A small contrastive image-text model, trained from scratch: 24M parameters.
Rows from block 3 of the text encoder, named by matrix and row number. Rows with one number belong to one neuron. Each number is 128 + 24 x the weight over its row's rms, rounded and kept within 0 to 255. All counts start at 0. Numbers have three digits each. After the name is the row's rms in percent of the matrix's.
# fc1: MLP up (text_encoder.blocks.3.mlp.fc1.weight, 512x128), inputs 0-127
# fc2: MLP down (text_encoder.blocks.3.mlp.fc2.weight, 128x512, transposed), outputs 0-127
fc1.73 107:123111118071133138113128135151149139117155121113142140145084162152174162122143151138098139079184102159141114129129148122140119114132151132123146108164090136155131130178148137095120145118119133154138105128094112118130148120130184132144118100133082200176132097096155127116130104135124103114120096104125147090128120100101104119140129063097098107127129173117134160136146106139145162143105
fc2.73 081:112129137128171142153105129092128114120132158137105164125140121142169106126116129156108130091149112111155152134137131112089145118111155121162139108147129215129130115131135100164131172134146116133128148104109150117113110139112131136083140180110171126144130108091147126109148078123124161072156107157107152088157101085116099134138124119099134118123172091149173174100135142146134148109150
fc1.74 108:113186109126144120116083127107162135128119128112158132139104116122150109136143139116129125092192152136169082116138154143171136138132139139150123099120169180092097098110149132109099125102089148143105098122120122133129126112134160145091135112171147137165152117131114147178144118150169122063116139126083160113163134133113112094137101100120108123068142085127146132128136105122138145147129
fc2.74 120:130120100120125081143111085132136133145059139115148134145129083151132151125136135144128136094131147070122161116153155176126120094118122076147133108143161104115088141136147138119148118110114132157135097136119192134168136085143117123123103112146136150104143124117173127104117125161119127160139129157091148121143122101080116136085162147156154128127118106163083124130167102113117169166129
fc1.75 099:131114098121088128154100112106174136149103130140121112104100123120133123076122163159137117094146133116140118094117153159155168120139147153091169125154170150127133139162137125079102150128091105106114109119121122124086166133158145136084152141163126165129130086109149146128164107201136133092110128147089121120154142103123113127133075111100107094099140114140153120112167109133132150132156
fc2.75 077:162070072126103103141091159137107120155088167111161135159159113115128155084117136129102121129128081068126139116098140143161103128141113081158127092117165163110116141158159129113148164149118165147177138145121172121147102103098123142110124127143144114128104102112129088123138119119137114116170085142121110124152145104108115168123148138142126136141108095124140165124163131090115133119123
fc1.76 116:145133145125104108106136148129127137112179139131159146143113094112181096141088143145144149137093109116104124128191101149103134137122131128142128125105100118149123099144122105100093182141116146139124119170139142080184154122091154105139140165098150142112132102126161179088136088109173169151107098149136081113116118113142119140141135131146081092118155117160134152114107130106119104136121
fc2.76 144:128109132110120108107090147145132124136127095128106103127148135127125114107149190155153208125016148125139150135129123106137100124108137122090151100130144145107101116161140141123134142159101133098079110125146150155130147176118164124138141086125125161134146131137152130163149137144114131167143134150151138107177140109140105095120149145124142124103155124139141139158084130105150129108102
fc1.77 093:113142133100129139153086116109135098135124147091115155118157145102138152139137144119116106100145138133111104112164103152141139147124143141059100101091097126110161146110126136127109144105145138186124158128126160159065102131149105131084129159138141103160158130135152117155193135105120190113114126082114145108108088118096131107118156145121121128153122103142110104107070102136115148136140
fc2.77 082:128148128111126145152099105111122131078098160149165123143116114101121177160104120147102137149109099092137127135088139103138146098150137125167176151146152084169136089124128137152093089096126145119151146167145128090149112160134146146144115146118101137138116136128144129096150140136183125110125136128158129150118177143135094099179170185153144126081094117144125116130114160137124101137101
fc1.78 108:163147136133109094134134099132178126075080120146128110121181108131122105105112123104135138178123150130101121136169124147136101122185098156146089152140162148114148119107113165144100132123141166151099145142133090161171114105138134159176133127096101112088099075085150100131142112092106105143133120112132151115127127110101135123130100162133140110136132139139172128113164156123106109111156
fc2.78 133:105121114110116177131107145150121130121115122140116138133132124103118159089156129124123105093136095114108131103140109165118120107093154193135115127119117149091145101118132134138129114172145141140129096133149113115146135177128146091115104106124114131157097136159124111104141126130127159114167154160110122121112133141140125137093062160063112098159162099104079056087106145147119126134171
fc1.79 093:144108158109128134090093112093127151141163104145133117134154108132148137095100155145128163119100083108113073139131132132085102095153148155146144117141114146121116118127159089120132119168157101131152152123087134114143144176107130086148099156169152141131172126118137087179095107171074087162142107106127132129108119120114101099162166125134166134122140082127139118132136118101124141144131
fc2.79 054:100144136121092157131106136098105119170133154100092129085110138160149094100122132118155152080109118119137157120123110096107150136107101129146141117123136160123172143156132155134117135125125155081152081108088142092152086142191136165082123154157116112106166153146110129184124135143109091118138126125138121094101100123116124157099122123111143088136099149093151116156163106135152136104114
fc1.80 092:100156162122127129136095095090144149127103118092098131136115144161118125126157136104085123164139104145142124099088122179123162136145158123116148130161168114114089145150151150107162104136110159129147101088131126130148157126118125143136098050098086131144158127112159104129137128150148118119146125189114103132128150122119127096163087128127078090153141131112137122124109133080087158119141
fc2.80 062:089156134103176138165165158156100118155121150140180190117111091149084187103098154154128101145132139131114157135168133109110148119117153172133134129101153104112121131078125089100125124099115101165153116133128164147148125118131112130130106134149100111134089086140131132124100123165128143142112091133146119133112108135122139091180107127133109147140132122149169129125088151103126139127090
fc1.81 094:069111156119137102119134094156089145097127145146164095086094141141126187133124129117137107121148136121176114102112140124149157181141094160106167172123121086130089163133151145135111149151100097107090105102127155121137154126080146134143117149124132135121138127137152125105150106149120149150166117112140095139101110131124084135150110136100144091101098137147127160111126152144148187145137
fc2.81 097:116100162090150103123129102061129119108124167176118103129137162126101096123146169126112152119110157113106151103176095112092118102149117110114125141117146127132117136133123146170078161145137123138115157127118079131134105122086184133082146121141141159129169103095139140139144166146116154135085137143146133144108140161116135116123074126131144147088148095156102123150124134146100101110158
fc1.82 100:118093106140138136146144130145144114138144102129093103124094157166081086178171103136150130086145184136135129115147100174166157106142148132157114127146141136095129157099116129134111122141111074137123131151092136123121089124124107095139179163144136147159155148143146123140130102104119106115134130161129062152147126098142156126125085100137101110123110141118160123166109125078144125145160
fc2.82 103:141102124108140137106157146143164110101168103128169133171119139138146108139169090113098105136163141141170129108117139113108071164143126127180145110159127173172123155116134140144132106109108106123148120094119110107112126139126126124143120106168153134125112123120099167141104132172122158057115122110120133107117103085121146150122121171052108113150161135127128151120133111085144146145137
fc1.83 104:120133115142115102120150123116083142148110122119119105126128192147148089154111128136131115193125111155132133139122111130122154175114099115106122175161075127106115093118133133138104125128108130123086105124101098100139160149155123176161099101126155142135092126120126162065156151112111142121121118175162154172096152112082117134170166116128129141113104131097127137168109126150115150149123
fc2.83 110:153113123145128126152141128156106088131136096090141132125088136083178208161096123133078097131150146104194114111149128153113132144120142164137143131129131111099156141099151108131119130184139144175145117128155099119125109115088114125132119138111132112105151096152131115167103140122107081137114100108122150162172125112124145125107121070107134166157131129127150113147128117117144109096153
fc1.84 099:146137123145139097129124167104128096082203148147070159086115165105168157122105107134086130101113183076137160116125130122121139116130144129122151135111160115107154107130110149121103141118115172105155105131124122129112116082092125154127140140163125140133118124100117113116149128142160161158100116138050155095116146118142122156114111110148144133130123103139169137110099113144144137153103
fc2.84 089:111128134105140142141111142123168075150156120159121085142131154168123137131151108172143155119164141143118100146168109117093114125091115172148139108171159121118137135097103155162145150116136116094105118134126114125113084124122089099163161163128110140186132107164128159156125175135139138076132107114167146099118115125110099112142143120155120118171083143101084125113113153141152117145124
fc1.85 101:118125160161135177150129130142114113138114082118108169090128084138131149132161114084126132086084132124148134106106156151113111157167186112130061154112121107110136108116138121125103133144156123146165121150094140166087128134148122111151147126122152153141131092105070132135139117126074124155162106131093140121128143119123141118155114148156138170166123144111127144117125129177112134175105
fc2.85 112:129110135164143162147138151128118089105107135102108136123121108130136096148149151165165147124117129108156146137126167074138155133101172101105131132138129083096110097134141143150149086137153140164128099121102092119094106089140195121117150122149114109154133102117131124104137145184105141134142134123121169110119077152143085080134141157132136177110119140134179153142132155115151150096139
fc1.86 106:129130118120154080151137165152109137108141108146141073135158122106121150107158146099117104126127175129127125129152109129140158115143117135107112188164128115134111135153141111112109139107126079160148104137087142144125107114162113104116151128164124129119113111158089115102108093163113094163105142203138160126133102137098096107133085139135155150172134071098119134129131123151073152125132
fc2.86 089:137110094106109105123126156143159173130125107142123150122131074156145122105125138147125132082119127127119129129167116169112147169157104118125135123147139148138111059096170157102120130175106075155110089085128130135127089092163181119088117147140143112124132096099114095129144139129128123146141147134139105108161116096154101142137134182128139120102107128142127104127168131104142093140181
fc1.87 108:189069131111131116103110090144111137141152151129117120124148143126150163124080121121131141159078135128127126129132118126151162139136134167179120163110094095124190151134115177110142137117063108141139112120098091088133131081095162106127151153122138153120137131110147108099094104124109114162128137157117197136131128099110127156150128147103134154130159103112120097123118096127128135134127
fc2.87 128:141112096140124169160106162128137100115159139119131122118127122175146175143122112145085124118077130116126128115120111144143130119165133123111099148145132097107121093149143066128114097131163148136124124112117170105126155124155152127118166163150172090164148119151111137112145147135116109121157152144108089166151129138146126113117125114107143125066134085151152176174152143063127142094140
fc1.88 118:113145133153107157117105205115116139137102150117099143136138087113145152085141132134140121099106155118136150110120135112140123156150133148107116145129141125130131166094140115120149147079138117162112136122104118162112111119060122130133156122120135116129133122122124137103155143061144066151114142106096116126118132126133167110078115159134097150157139117170155143122058180136152159102149
fc2.88 107:118116099135125189103107119122109100091120133092144161096135103143134132121167146133120110191124123156164146139093103159140118081126143132133159140162139096130130117147083119170118154111123105105150107097105138099110135085095118123139139156143154113137110094118140124157148166139146137145134146116140160111154154172101120108161096169129068127163102160141125138129073150130136096120145
fc1.89 091:100071176114121173099076149152124150123127097152138129090147104175145106163127150105145088167099131107138130080084153130135111106152143105134156125133137150112085119110133187115095116148124140128133089129129145115134128182103154128131137110122172163091124133104116098188134112148125145121119106130122143150120142148126075133100126126115119138133117129120152125166153158113086128113118
fc2.89 062:132158169149143126133118100153164126136139100104158110149150132096171144098092111148159139091134175128143105096142129089116137142123081109162109145097175142159126160141135127111152078125110155153120161082134120090170149118120091097071112138095099123153130141170146138149120141129109154122139153100140110121134116121146093159126124114159083101140147099102139152122104146154152160126125
fc1.90 088:160124107130106121101126124100077182170127139118119118115129132119102100155100062131183187107123161113131133115103130151115146126130162084130123141148132117099122145171138140175108107151122095150112088156140141128129143128143120112122119127145168126114137139159132110122131091157150154128116118125171121121102123080096132104171173097117125142138101131115115097086099159145164149141087
fc2.90 081:116114135138087135143108097086129115090118068080122128181131086100148117116128152148126156121113134084103158133142106109089164142098099160150170122136151098124120149061139110086127148134070119138144134187120116153168125108129125122139133111106098126125137133099142114120135110136104120102136141127133124149119172152135155151140149175110138106123174092107152130104150152118111131151128
fc1.91 100:142094140125145157117172148135096138120146069165146089098133127135144127128168109181138080150150128095103107158094082133134153116122158129101137091129141151102141131139128137099151125163171145122144141138145145105117120137115116177130128125129161147130137154114154153118129109144162105078124122144181101150132144128097140130137134108147081074096141118125092131086063131128116143134123
fc2.91 056:153128157149090102125131106141107111109098107095083131171112074138128131133080102121083150170133113111120120131116103110127139117152107118153095098141141140161111184117126128134088101120145153140122127149156144098129148161146152141104147108135101146139164164152126142120131139119158133121109137086137152184112136193106141140136110083091134101144110086109107094108084119100112116150130
fc1.92 101:111100151130127112143101105148134101104126081127083109143085145085142195122125126121152129133112154145147154146128106140133152084138140091113142130139119095177135111149133188174120124136128168111139118146121122115164155130140138122086092149095146066146138139174141121144105131144143108145122134132097161127131099100133123111128141116124148079166109087093165135151177141144132148103137
fc2.92 115:142103086155118133134141174097136147123139142084113115139115121116127142111116131094077161129127137129136165142105149092152120099136158105085148115124166155098097128122152101097189105104116146119123176118128070088117132096100144128133159111113091144091098124111071165135143147112118131163132130145138144131108111089149105101152136102121109128173100158120121159147181145117128129145133
fc1.93 107:133155123131124131113108124167152106158126125115114158092149149105129153110138122142149112131081143176062116102141133145150145144155144113084126112134136151141146142148152162135108089130102122100140085142157138129135110116152084175097079111128076145100122091120079128151123118115158098133142188157129105153145134143112124168146117118119099132106115125126102137098141140105188141087151
fc2.93 117:155186141150124144100142112126087121114123167105147129122132142134122138114105138125132145135097138171101141124112130125166099134082158125118089145175106156140120155077064150141101119104094148128134142086091130134140087109153109146097085144109153087098128116128148077141098129109132122138129158110134182120147122146111113095142189091118128096123134105127145117105138140114124115163101
fc1.94 111:114110120109160154132112190124118085060105119109118162145141129178151108132158127114112179113118142101110110156135111131129115147128097129162152160128120151168113117130110138114144106143127117152129137134131147137104109121125167109151144103077147129125181108169104132116150129085121149126076154134092151160162096088095138137114141087149085165140116146141157134124109139111161103112106
fc2.94 086:106127140124114162121135136143125146125161126108128126110152139181090079161124107169141137104146125144083155123137099087136071124102081147135148150115121164166155085151127132145133127170148134143137122138107120126124144121116119161151124160091178109138096142129119118133143161119102145120128084142118136116079096105118181145153133118121162104148118121155171106102115152146183115151173
fc1.95 085:123098116134086162111102134097096101147103099138092125126129160122108101150133121148155092091125154129121125120165101118134090151148098130151125143135103143100108143119108095168090107147115169177100162201141158143166133113130142105106145109156158133132124128123141093072133106136140093096113161095136127106146135135133117134106115100157169128146186123154123088115117166122113141120129
fc2.95 055:107131145130130151150085125138073135126107115116107098140137135156080101154134159117145118126151115137101140161112156177153100147134134138099153155143118129142101121111079142134149120136155173114100134128125127170104150130133099114117109149150108148163110113113135157133163104133163168124173154164145092113105122151059131115130131109195154122118123101145114174105113116106093090159116
fc1.96 092:166128102166101133155127132145120149096153089133132108117099145158153141111095138134131087134133154120131118137122120103119131135154140119100116139139133155110167185126134116127091115100180134106118114161144135124100126125119116129116146144162089107141123124093157079073126076087151115099163166098092122174133134187105141140171095134140080123143107127145122090173135129115118118111145
fc2.96 073:160117113117126125136156087137162148132099149118132159120132125117133104158109070118108139132110120120108140128092153118102092167142156137117158167112122091157143176092103095138140110125166127131078097154138148113094090103106106161163118147111061154155117126136111137100106080158150199102128156128131105098103136139127126154127150134150125114098144112108162116104132115131103114125103
fc1.97 091:122083095123138138140100144116147133143195102111118121111119134139124160076125113109122125149151098097152108124155117138130091141132098163181139111092142106112087147165134166144150133163116130129155108144098128138118124128141121101099119145114106141135150123124107076166140108146090120159186063110144105098167156114118119127136099121100131174117176152158121159108132115117129159118130
fc2.97 116:099132132141130166162166126113070141171081103119111082097131132134125073107085136093160160087140100099114107139121133158095168127086170150095147124167129115075152107119136133107137103136106150144127128128144102118156153109099156152109113119139163166119112125084136149114123161155143145124122118110161143131132120174147151120140115132118097140152133142157124148105166129104105106115155
fc1.98 115:127072105118105129144128083148132127097140065132173111133165168134141153143143139121147106105127144129140156148124122140155136174146122088140139113133155103149145103147128162109093118145131106161128161146087133144149161128167092142112123100114135139121078136113106146118082164084158088172116119127144139143139088139136126151147098168114138146122081134115077099098104105125130131125162
fc2.98 106:082125172104136127117120140131116153134162092134022108098098119104147134143133133130086154165144116129145109132116136111105119118128106161091159136147138122136105117111134096128107127099107118120142146122115096128146128074114131125145126119133168139118174096150116134144166077101136128122129121120115157103130117147125134111145107111130109129182151090125096195097081127109136126160152
fc1.99 106:136124147108129158129112149111118129134073127159139161143133108090104105145174136118133133159121123146131122132111115180131116113133184094160121101151122079064171117180110123100124154101107151088125126134121147127111115151107119200091118169138114152166090121125114115129157105162116124138107114106116146126078132142126110153108119170140108144160111118079119113132108119134118143160142
fc2.99 127:163127109101148109130132166115123137134135114121179119158137114136146162131156143129133135152107095130091132162128144162164132123117143099152150147120114187103139144145173150139153130147113120116155127141143141099105147082112148149127107087137085121116166090126156117152162167124156176169100153152099128115155138148100148090125190100118168142076107121155131128135118144148104127108171
fc1.100 104:111181099129097112088146141124145124118117119151141132090101127118148127111088145132098151106074139155132164132121068111151168107146160119141132072087115122108123134147151093145139161138165119151100152135150112114131136124108142166152101187127139150148115098119173166126108139129192165103107100144137125091139117115110153168106112129096126113123106130148163143142119113117111104151125
fc2.100 138:118096143168148078115088123125163120124132082153137133113118144115118167128132152096163201102050121166155110088152114128123130123125144120162147126109138123140124096126135097129156153133163128120133159130136133133143133131109185118125160074123141153140127182133109143116131103087110150188161128148126135135127125135152149120127125130113095113146097068120100110118121128149105144143136
fc1.101 110:125151171130130126136140109109128145100124134132121152177115133148101127092122134194134183127141147079130149137114153115147144101102102099159120117127089151091158117140116144121142125136128148132136129105109156107133077136119114108150134156167089168111080112126151087088166123187127121128105131119122161117116152068126134146133095141157133103114129185150125150118136129087135153106090
fc2.101 128:118138115074125115104164131151144118159175102081104130100106130109124166145116137162085176156142105126125145128110101095133103091129109176183170146133110147129152143157142117128109125137130103153158116131144197090105134146148147140126097115120151140162100166142097125137170152113123134126124110091128096121120172133169152103138158120125119149177125116079125131125110126131122146148136
fc1.102 098:116149138158110104129113166154095116150100122160119128110117152136153114109103150138105088153165155147134125126140122122126129147145096123134125076137126142127085136173113148120117120131134146159136152125154075091106139157101133097110129132153148160112143111146120088092128144114172133145124146104155126156178134092153111105162120136142113193081139139155063120135123151064132089115119
fc2.102 122:109128113127149119158122139078129145119102140066113133111130090126120163144120141135103148146161075149111139112137135112120092118127061134061093124105135134121165142102116122131136113121122115167152112105126158144128129157115162133099068135133091131085108118104121108121129126167103125120096109096117150097140123068110094153129124128127127096117113135115064137145146134156146121132180
fc1.103 111:122110110129111100117131113100121127127177128130080148152103139093179122130134128109132108107132143129117146141103108170117113153135135097118142130165156096144122123175143116115077129097130193128142115115115119129110140093097137135117035117124149128088116115176149135123163114137152128116106125159137128141134153147145116142149125124160165140162077150129128184122095114163137178123117
fc2.103 107:092107096147135108111118160138121100106173149107144122123099142157161115172140096165104145130165118101140104133130081160132132113099117078118136103115124136138119172139112166141111166136104113171136129142148116111132107131116140139102165154132153167125088161147090128145132147085073086108102101149122127103139132116162128150098105103144152128148113092124152165113185153121101145129107
fc1.104 106:115132149088143150120095145136149156103152164110173142096127116131107169105105142146132119146123126104148134149100101118133137123170109137118152125140142142126156109171112089149138109112151163125152107171113150091116143141116114137143138113084113169136117110156112143109093094101087140148117125147143093152104147112169129122111083112175166141191113157130133118115169123081151095130071
fc2.104 115:137130134107168111132139132173187142138101121109155112148106127142128094118140101138136169099129138116067174138103114143150129104145080166095092151110142164125124137149148161160117114096129112113122173116092100155105116100096100099120159150130139142107089097125150139139190146151114117123142111144135158145134112142124122143141190129122169169099122072126127154139130121140108129129144
fc1.105 095:115108137118126124112134102120086100098123140128141143101080109149125112152113126146142112145133159158175100130136143109107131162152121130157143108128102132137138140160122133108092060139116134129114139122156106161152132081119150122103130106140143137125132173127140196131133164119142070155164106171110143140120153167101131107066166142139133086112141142098098123093124095097132162154159
fc2.105 109:152138144110137135127168141120141147100125108143153127104130068094147124107078111132074183115103108113137169131095125090150086138076132119147115133144131111143153145071151147141115127124139126116090115108158129119135143091091133123098108159134103111091139131116116141104171089140114110134144079109096160179146127137137124108105127146135121101113114120143122155109092109129088095148178
fc1.106 107:138131134100145143158165142109114168143122141142111136155108117152136162137091117116086116107099131144135116110105171100104185167158101119125111136163122127095078097088125115128183096119159105149143171133101098084132108138151142139128143096143131139139128144105104097135157108151126123114149119105100109101125153137129125175088148136111112093077110146096125148134084124178098132158135
fc2.106 067:160127109095127140141125131161097160120124103121139158119134108141138101060141161131156097077145123127122141086134131111174123130111156106114142114101136133139123099106140152132134124088133125127128109117126122135115135121144158112155141147083109101155199119116123146139111143111113118165137144123109145163189140130178126159204174134093169136091104145109139113144119159111119110150164
fc1.107 090:128147087173176092139146163127118176140160122116105093128133122124126135121153115116157081151091148109115120142131101153134123107139113176144124114124136120140145144147090089110129096227142105144149158168159129129127176115098102132102128118145152147157102146118122097081129125084142136110117121138095100143137143109144149119150103137123145134135088146105119127102133138085095100108125
fc2.107 114:139144119080121097124163111106191117143121095098110132127123118125143118122170155156115154158140093142141126152144146101160098091116093105152178164098118156116101159148133130149100074115140112128161143159129114121126135170138066107092153147157129143132127129082100101122147079140156143110139103118169138107136126158149122107127126192127111117109097156135112140116116109111141108131147
fc1.108 103:113156081113125158129095132111130142129095136172146095119147111140132113135142180145130168148128158135170077103095152162110162174134136175113139116123132111146089128136125119058129134096124165130136159095129111119142145112155120186153098132182142104141095132110104130109096109082155143109179119113130115126124141148088109117121155129142156135144166139101123127122117158122111132111113
fc2.108 136:086092136124152141134135126129155135179152128138130119144136145147144118125093206159151190124071138125121157110148148119092150141114141120113115139142143111171114133126112156151119085128149146116122140140137086124132121085109177107136034112121105113111132138108112104184108132126126156110141133132139114088090111133151114147139104117124119167077139103124123126127127131129088118141120
fc1.109 107:170114139100090131095135099110125116189126142146088155150146109105077108144177125149108075103129140152140108088120117157118128178124112146103152152130138137122133124137115163114203113132171115124119111100113093123115137160094108152135125138137123119150127089117126139101144085118140132073151107124103135121145151136119104124136098174105095096136130125155155166164114135159132106132149
fc2.109 092:151143182116147150137154129109099110129099116104141139109151095124112115120156156158118134147091093156134195090127093118083120116097148103136163102142124180138120105140160114114154155152138133123121121130132187071106139170108115123148140088142134137160079114148093114111121123165125097094123153118088137100143135142107161101147155116111132154180155139135135134123099136115118110143138
fc1.110 100:141162156138146141102144131104086072101135146151184086102111106112090085102131114109111147118143121094119122111180143126138166151152093121125120162098136143153130150129139150135126162140127143176111138136139131151149115072138100147145131173139127140113097111119132148150167146109063171097104083121137144108116131128104175104111134135100153146122155113079132148117123103137117125112124
fc2.110 134:156136165154125166149112147125122192135075138127145138149141179127092124089122163061098137105153091120091116139117122153152148119127130157099189124133108137149144104126133126126089131124097127098120142105145122155107128186150070122147105125133117126127099122137120144153147141136110133113111189107157140107155121121132125138141105127113116125109153103141105118171097163147126119094170
fc1.111 100:148168150122101163153113101151122122122085150096100149112170169138103126144100129089133101123144139189120152133128140137099132133149128129089139124135065135120138105132108129120092136096093120136126150115179173087099125107130126070114158125107106094132131114103117075158158116159115163140135105116128116119147119097094159113092111146103166137116131077136135120139154138135103154158133
fc2.111 101:145149112119117117152092092134130129098145111134103180126134160093136135138144093107118136136077100114111143098110152135117107192149104129145153103090096136139098129124133151164131114097115142160141158107162154166137122111127109139124104122112121154097166113131123070153190123138174105126128104112110133110134117125155115085125163156086116151157116131160073145110128078124144108114124
fc1.112 100:149154166112119175163104141117149116114162153107174121136146120106114137141099116133084116097152125131100132128080111119128111130136153119126109145128135064142112122092106147161139126083133124140116161140123147185139136117145132137099178159134134098147117107134138163125097144090129138139090122091145097136120137082110152120101136156120076137197135145119070123115117161114092151129116
fc2.112 123:151175134182110104125094133112166150126066133147103137141115128095078117119158087125130164138121153145122128126130095082166120134118103145132118142158117125126144141157118123136149158150174090083101118084133148112114127103141138165123129166159166140112146131091109147118115127159113104097150147149125136140076154122140170177121126144119116127132134144152152176160174128161139124115142
fc1.113 099:152079119123158181107137143120140162159131084124079158117142119174130148144162145118130136130088103087102080118102085104098139106131093107127097181107118151133136130110119144146145127128131118134088129148128153155144151114120139148178099106159161154108120127171141123157119122164143167155143151083154113135167128104148105152126122096130108152162131138099114101115147174133107127142131
fc2.113 067:121162113100143196144103136111109122122146128097117199125097103130130131140145141097183146117113145091100142174147158118120136138152120144137111152095145144135128104143097127109126117163136125129127114106097180176134103111083135124127130135150116140155125154103110124124161116127177127089149130109125158157138109097144111087060122110112156151123091129122117105109158130181122096119138
fc1.114 111:099131117100099101155092120147115142147150146094116106126156134100088093127130125120122083132099133125165131104074109144104145160090086152125136136154177136145125111153129147112189120131157111129109122137114108112126188166121130134126161168119117173108128118162154138134127132147136122087144139137191121102137111122113110145184120131126096110119120121129122104174139116141107162089077
fc2.114 124:108134134098166153119135103144077118152120148106115117135150066118117108145119164135132142095136069162132163117121102126107111131093174112141163132155115141153137137136152117125184139112139109119122093122141159065128148174084113145140141107138136137087120161143140091110148132150124140088093144115126101105167134107095117134152158112152183125163129117099151136144155100105101126139120
fc1.115 098:139150147122186141145101130146144098104097119113116131160148113114131124140076161121163114122134141145146097132121120141089144140133130119110108164209067122101092143130115115132119138131104121129160156158148103118122097128115133114138151092100111179114137148153148200127128106165118145121128139122121092103136107110060109149136116163129115093113117154095126084127142159156143127126121
fc2.115 115:119124115104115121129126144139140130105147118124139088123113144093133129111118141140158117093124124137147118120092108153157129106144155127084117116126160116160106155144149123114098156124134155128105113172128109124116152128173181108129099092116123143120134123137108125089169138170096123160094150127082123131133145139164175148120122135060175119114102131201115170122101127209117106132127
fc1.116 107:098144114114108105126151135187110117147136132137141129153143100095098144134154132148087117097154142130124111129129104160129120140115122139144150110127167134144112159178128118096094101118113143132116150111104076120132124080115130079104169125131154140134077111158084161114147091146122172158108166111099152137134073143130148135158148138106142140175103118155147077110141174104146102133131
fc2.116 103:107132151114157133105130131142163125117139150131156124114126174123119147182105144126144140131123100067142133131151134105143169126128165145106138130132102105144144126140114168138149147165120119142121105112127173104128091142132090073121174082126106142118098115126155164123185145109124147152129139087121110143099137159120158127135103108132076121071121139125116120105145143148145169051147
fc1.117 094:100126082136092196111106126140113162085123170128152106139164170200202141146128089096117129090081100131098104146122144084108138095153111107131133126148101144108101148135133118158114127139100148145124108142114101147139160114104149156118135104131101130088142114123120125120127116145100144107118162131106126122125097128087154110139130112129134181144136131158132123131123174151118138148132
fc2.117 062:108112153079144138134123117143172144123141124117095152102114158121169144122145140151151146133144128117098156105099099105149086158127117146178154107103187149197125146148137131176125073090060115149139129170111122113140074137156119128142132139105136143166092170112139116119139111133154106117132137136118123115145097139157124104115128157134124127108104110129139134072122136118114153161123
fc1.118 095:129141149117124094113131111154126169107117160108087086146133161104108135145115133143164103101152132131159190134102101097141112148164151157164083092106118106120151130132130092108135148101141154143121103129156104089128140100116125083119166145122125094147128134144129121158102068095113097152133168124092170135092107128094138089143138171149146163112104148116132145145137109094148138127142
fc2.118 053:119110095137133134152096184189124134157117117148149127114145134147161089153151120108144106085096124149141139107131160119141117150103139147145103106158149130135072132096149123132146120110146147094101125066167142069115101098122139111160124096167155112153147139101101129106112152132127119140100129193142136120128177147108138129123186124113120110124137105166140119144136108146120107096152
fc1.119 107:179141137130155098124098148113156115096144126175163140140129117116122124145130134161119156148106164117138108151151127128088148149079157138150135108125103150143128149150127127137150125180135145125157138155066158081135121135089089095140203131134162170121109105130120160093158099134092129145085112130113098133120107153108096109135115137079133117112144125115127142114103104082129115146107
fc2.119 109:165159149150127090092109194112126139127154107129129147098099137115140116108119151178204159121098164137148133114155104154112154098128149153118163082123133148191128092136136104137111116113106148145157092115150109155140123138130134129115159132139090134117143149124134125132145110105162120095160099128109166096140111121126115154083122111145147139081160106133155120136117162113082128116110
fc1.120 101:120148115147128112099117113107090152086135145100098140111099139108112141151105095119121128152109142115119124137114091132139147165161158107101114122123158141110121145114125113202150101142128121132118128157156122152145177093128122098125104114182074133111167160109105116137142088115128117137121107108156144077130129097153126127139111160085129108140163181152199118127134159128093109151151
fc2.120 109:076117123145135111124107178135112124140137095137140114095143131108127147127100103093162126119106176110174117104140154188122113125132104109110133146154164134110144147122115133172151115129125124108124150168177107103136122133134116123180103140118163110136097101111115178099095125183128119195148154131149135132111143094123127114144116147124135123124149134116193139130080153162149107106156
fc1.121 089:112109094123131128134119120126137135123154159115133107105111097100138132127155093150146032122140159147128103090165121128169158118154114134110119136099126130083103103111070145140130116131160126124159146160143117128120168110122170140149112146118158155118078079170136154104178139154125162151122118153141125115115096102135111101171172130131109128136107146188156111126122126126124135132133
fc2.121 067:094162088140159116137120134148116151168101144189164137087125128114126129137136120068136117121093103126174137151150111134113120117105124109141130112184124156134118129143119144129118143096166113171158110109147135151107126121154154118131138097173133151141101133157132153085139131126107166175133134157148124114137171139144144096083111139079132148118082172141142102104155088156099142114136
fc1.122 097:117149147112103123128084179103082127112103105115093107087148082177102137113100155137091112125141139172185076140097118163134112121127142136143130105130160149162116149143147149162112121125088140145165139127127112126110162151133161096107153132127148127131135088152126111143133141170177126107126131106127145124179138102141114144140118156113135129117115142168094129118122078093161112094117
fc2.122 115:082137132093141087171127119183155115112125195112120160119139124123124141160120146109154173117135079130109136111090158126136133100123082163068162117140109129083098106111136116141115137158150112136129114140140109116120124120095115110103110107105107134145148119112123104108162147156122147080123170163118145104138139096132149179135119146094154109155147135107114123170170101106126123131151
fc1.123 110:110186112099078129121104115142130108116142152139151110163114135151122117130163111169134116151144096099076117177133126121108105124114178128117120142117119149123145162108092156141157156129153100128130111124111141137084123154108131140111146117127166096113100166104131111142137140148165113075133123086088148127153158163133167107170115099100111129077123068116103126150115138131163125130102
fc2.123 096:119131119123101153172111096142120144107153114134141106122141105123086106093147116139141104143136145109131171125129146149127143193121116090141115142143106132130150123155080161105158098166165114104091083162172141148095144118106144150150118082140178126152120104091140120146096144094105129139121139131154134154105142124108080080115102172115151158093136138095162128143121155142149104108138
fc1.124 090:122075109116129116070126122113136137162122145146129110109181076103140092133132127127137158141136165164138118089130107119137151106151141100114144173129100150128113131113140123162126180131119155172162124107119109108145124131129120119131143093137153160132166123105162117139147095115110156164104118141138081132139207092141123166120126169116109119151124136117072111094129138113090138155107
fc2.124 066:104127118155113117140128098093144100103129069130131105148182143111108131126164127120143131125106134175122095103170147133105166151152119090153141110140152124150161137135111110133133111125092125140139142107165130143184132118155153087142122137163145110133120085079109178158153124126156121135100153125144173074103096112122140142161114129166136089134108147098145126077112099113104109104125
fc1.125 098:101163153103155139144112109118114112159107131098122117135086144148148162078122131155151124129124094104153094155149145079115120171150187076123132105143138110108114131135112150136131151119096134124197158148124119131105131128114129094093098122124149174119125130120102150096132126157091111117155144144124122093133089087125100132106163124120150164108131140132178150096129165124109151101169
fc2.125 100:110121151102124120115136122134117134176114166105129129152113136103143115161153133116158105131107137109128134123152113093122095125160117130070159135144116108083119135145131140131134102142128101130090084145145168148136132127135170102081095152138115129130106146092112150139088145172087121156149119146140151122097100084139112089084070117086170129163118125095100175105133152120165119127096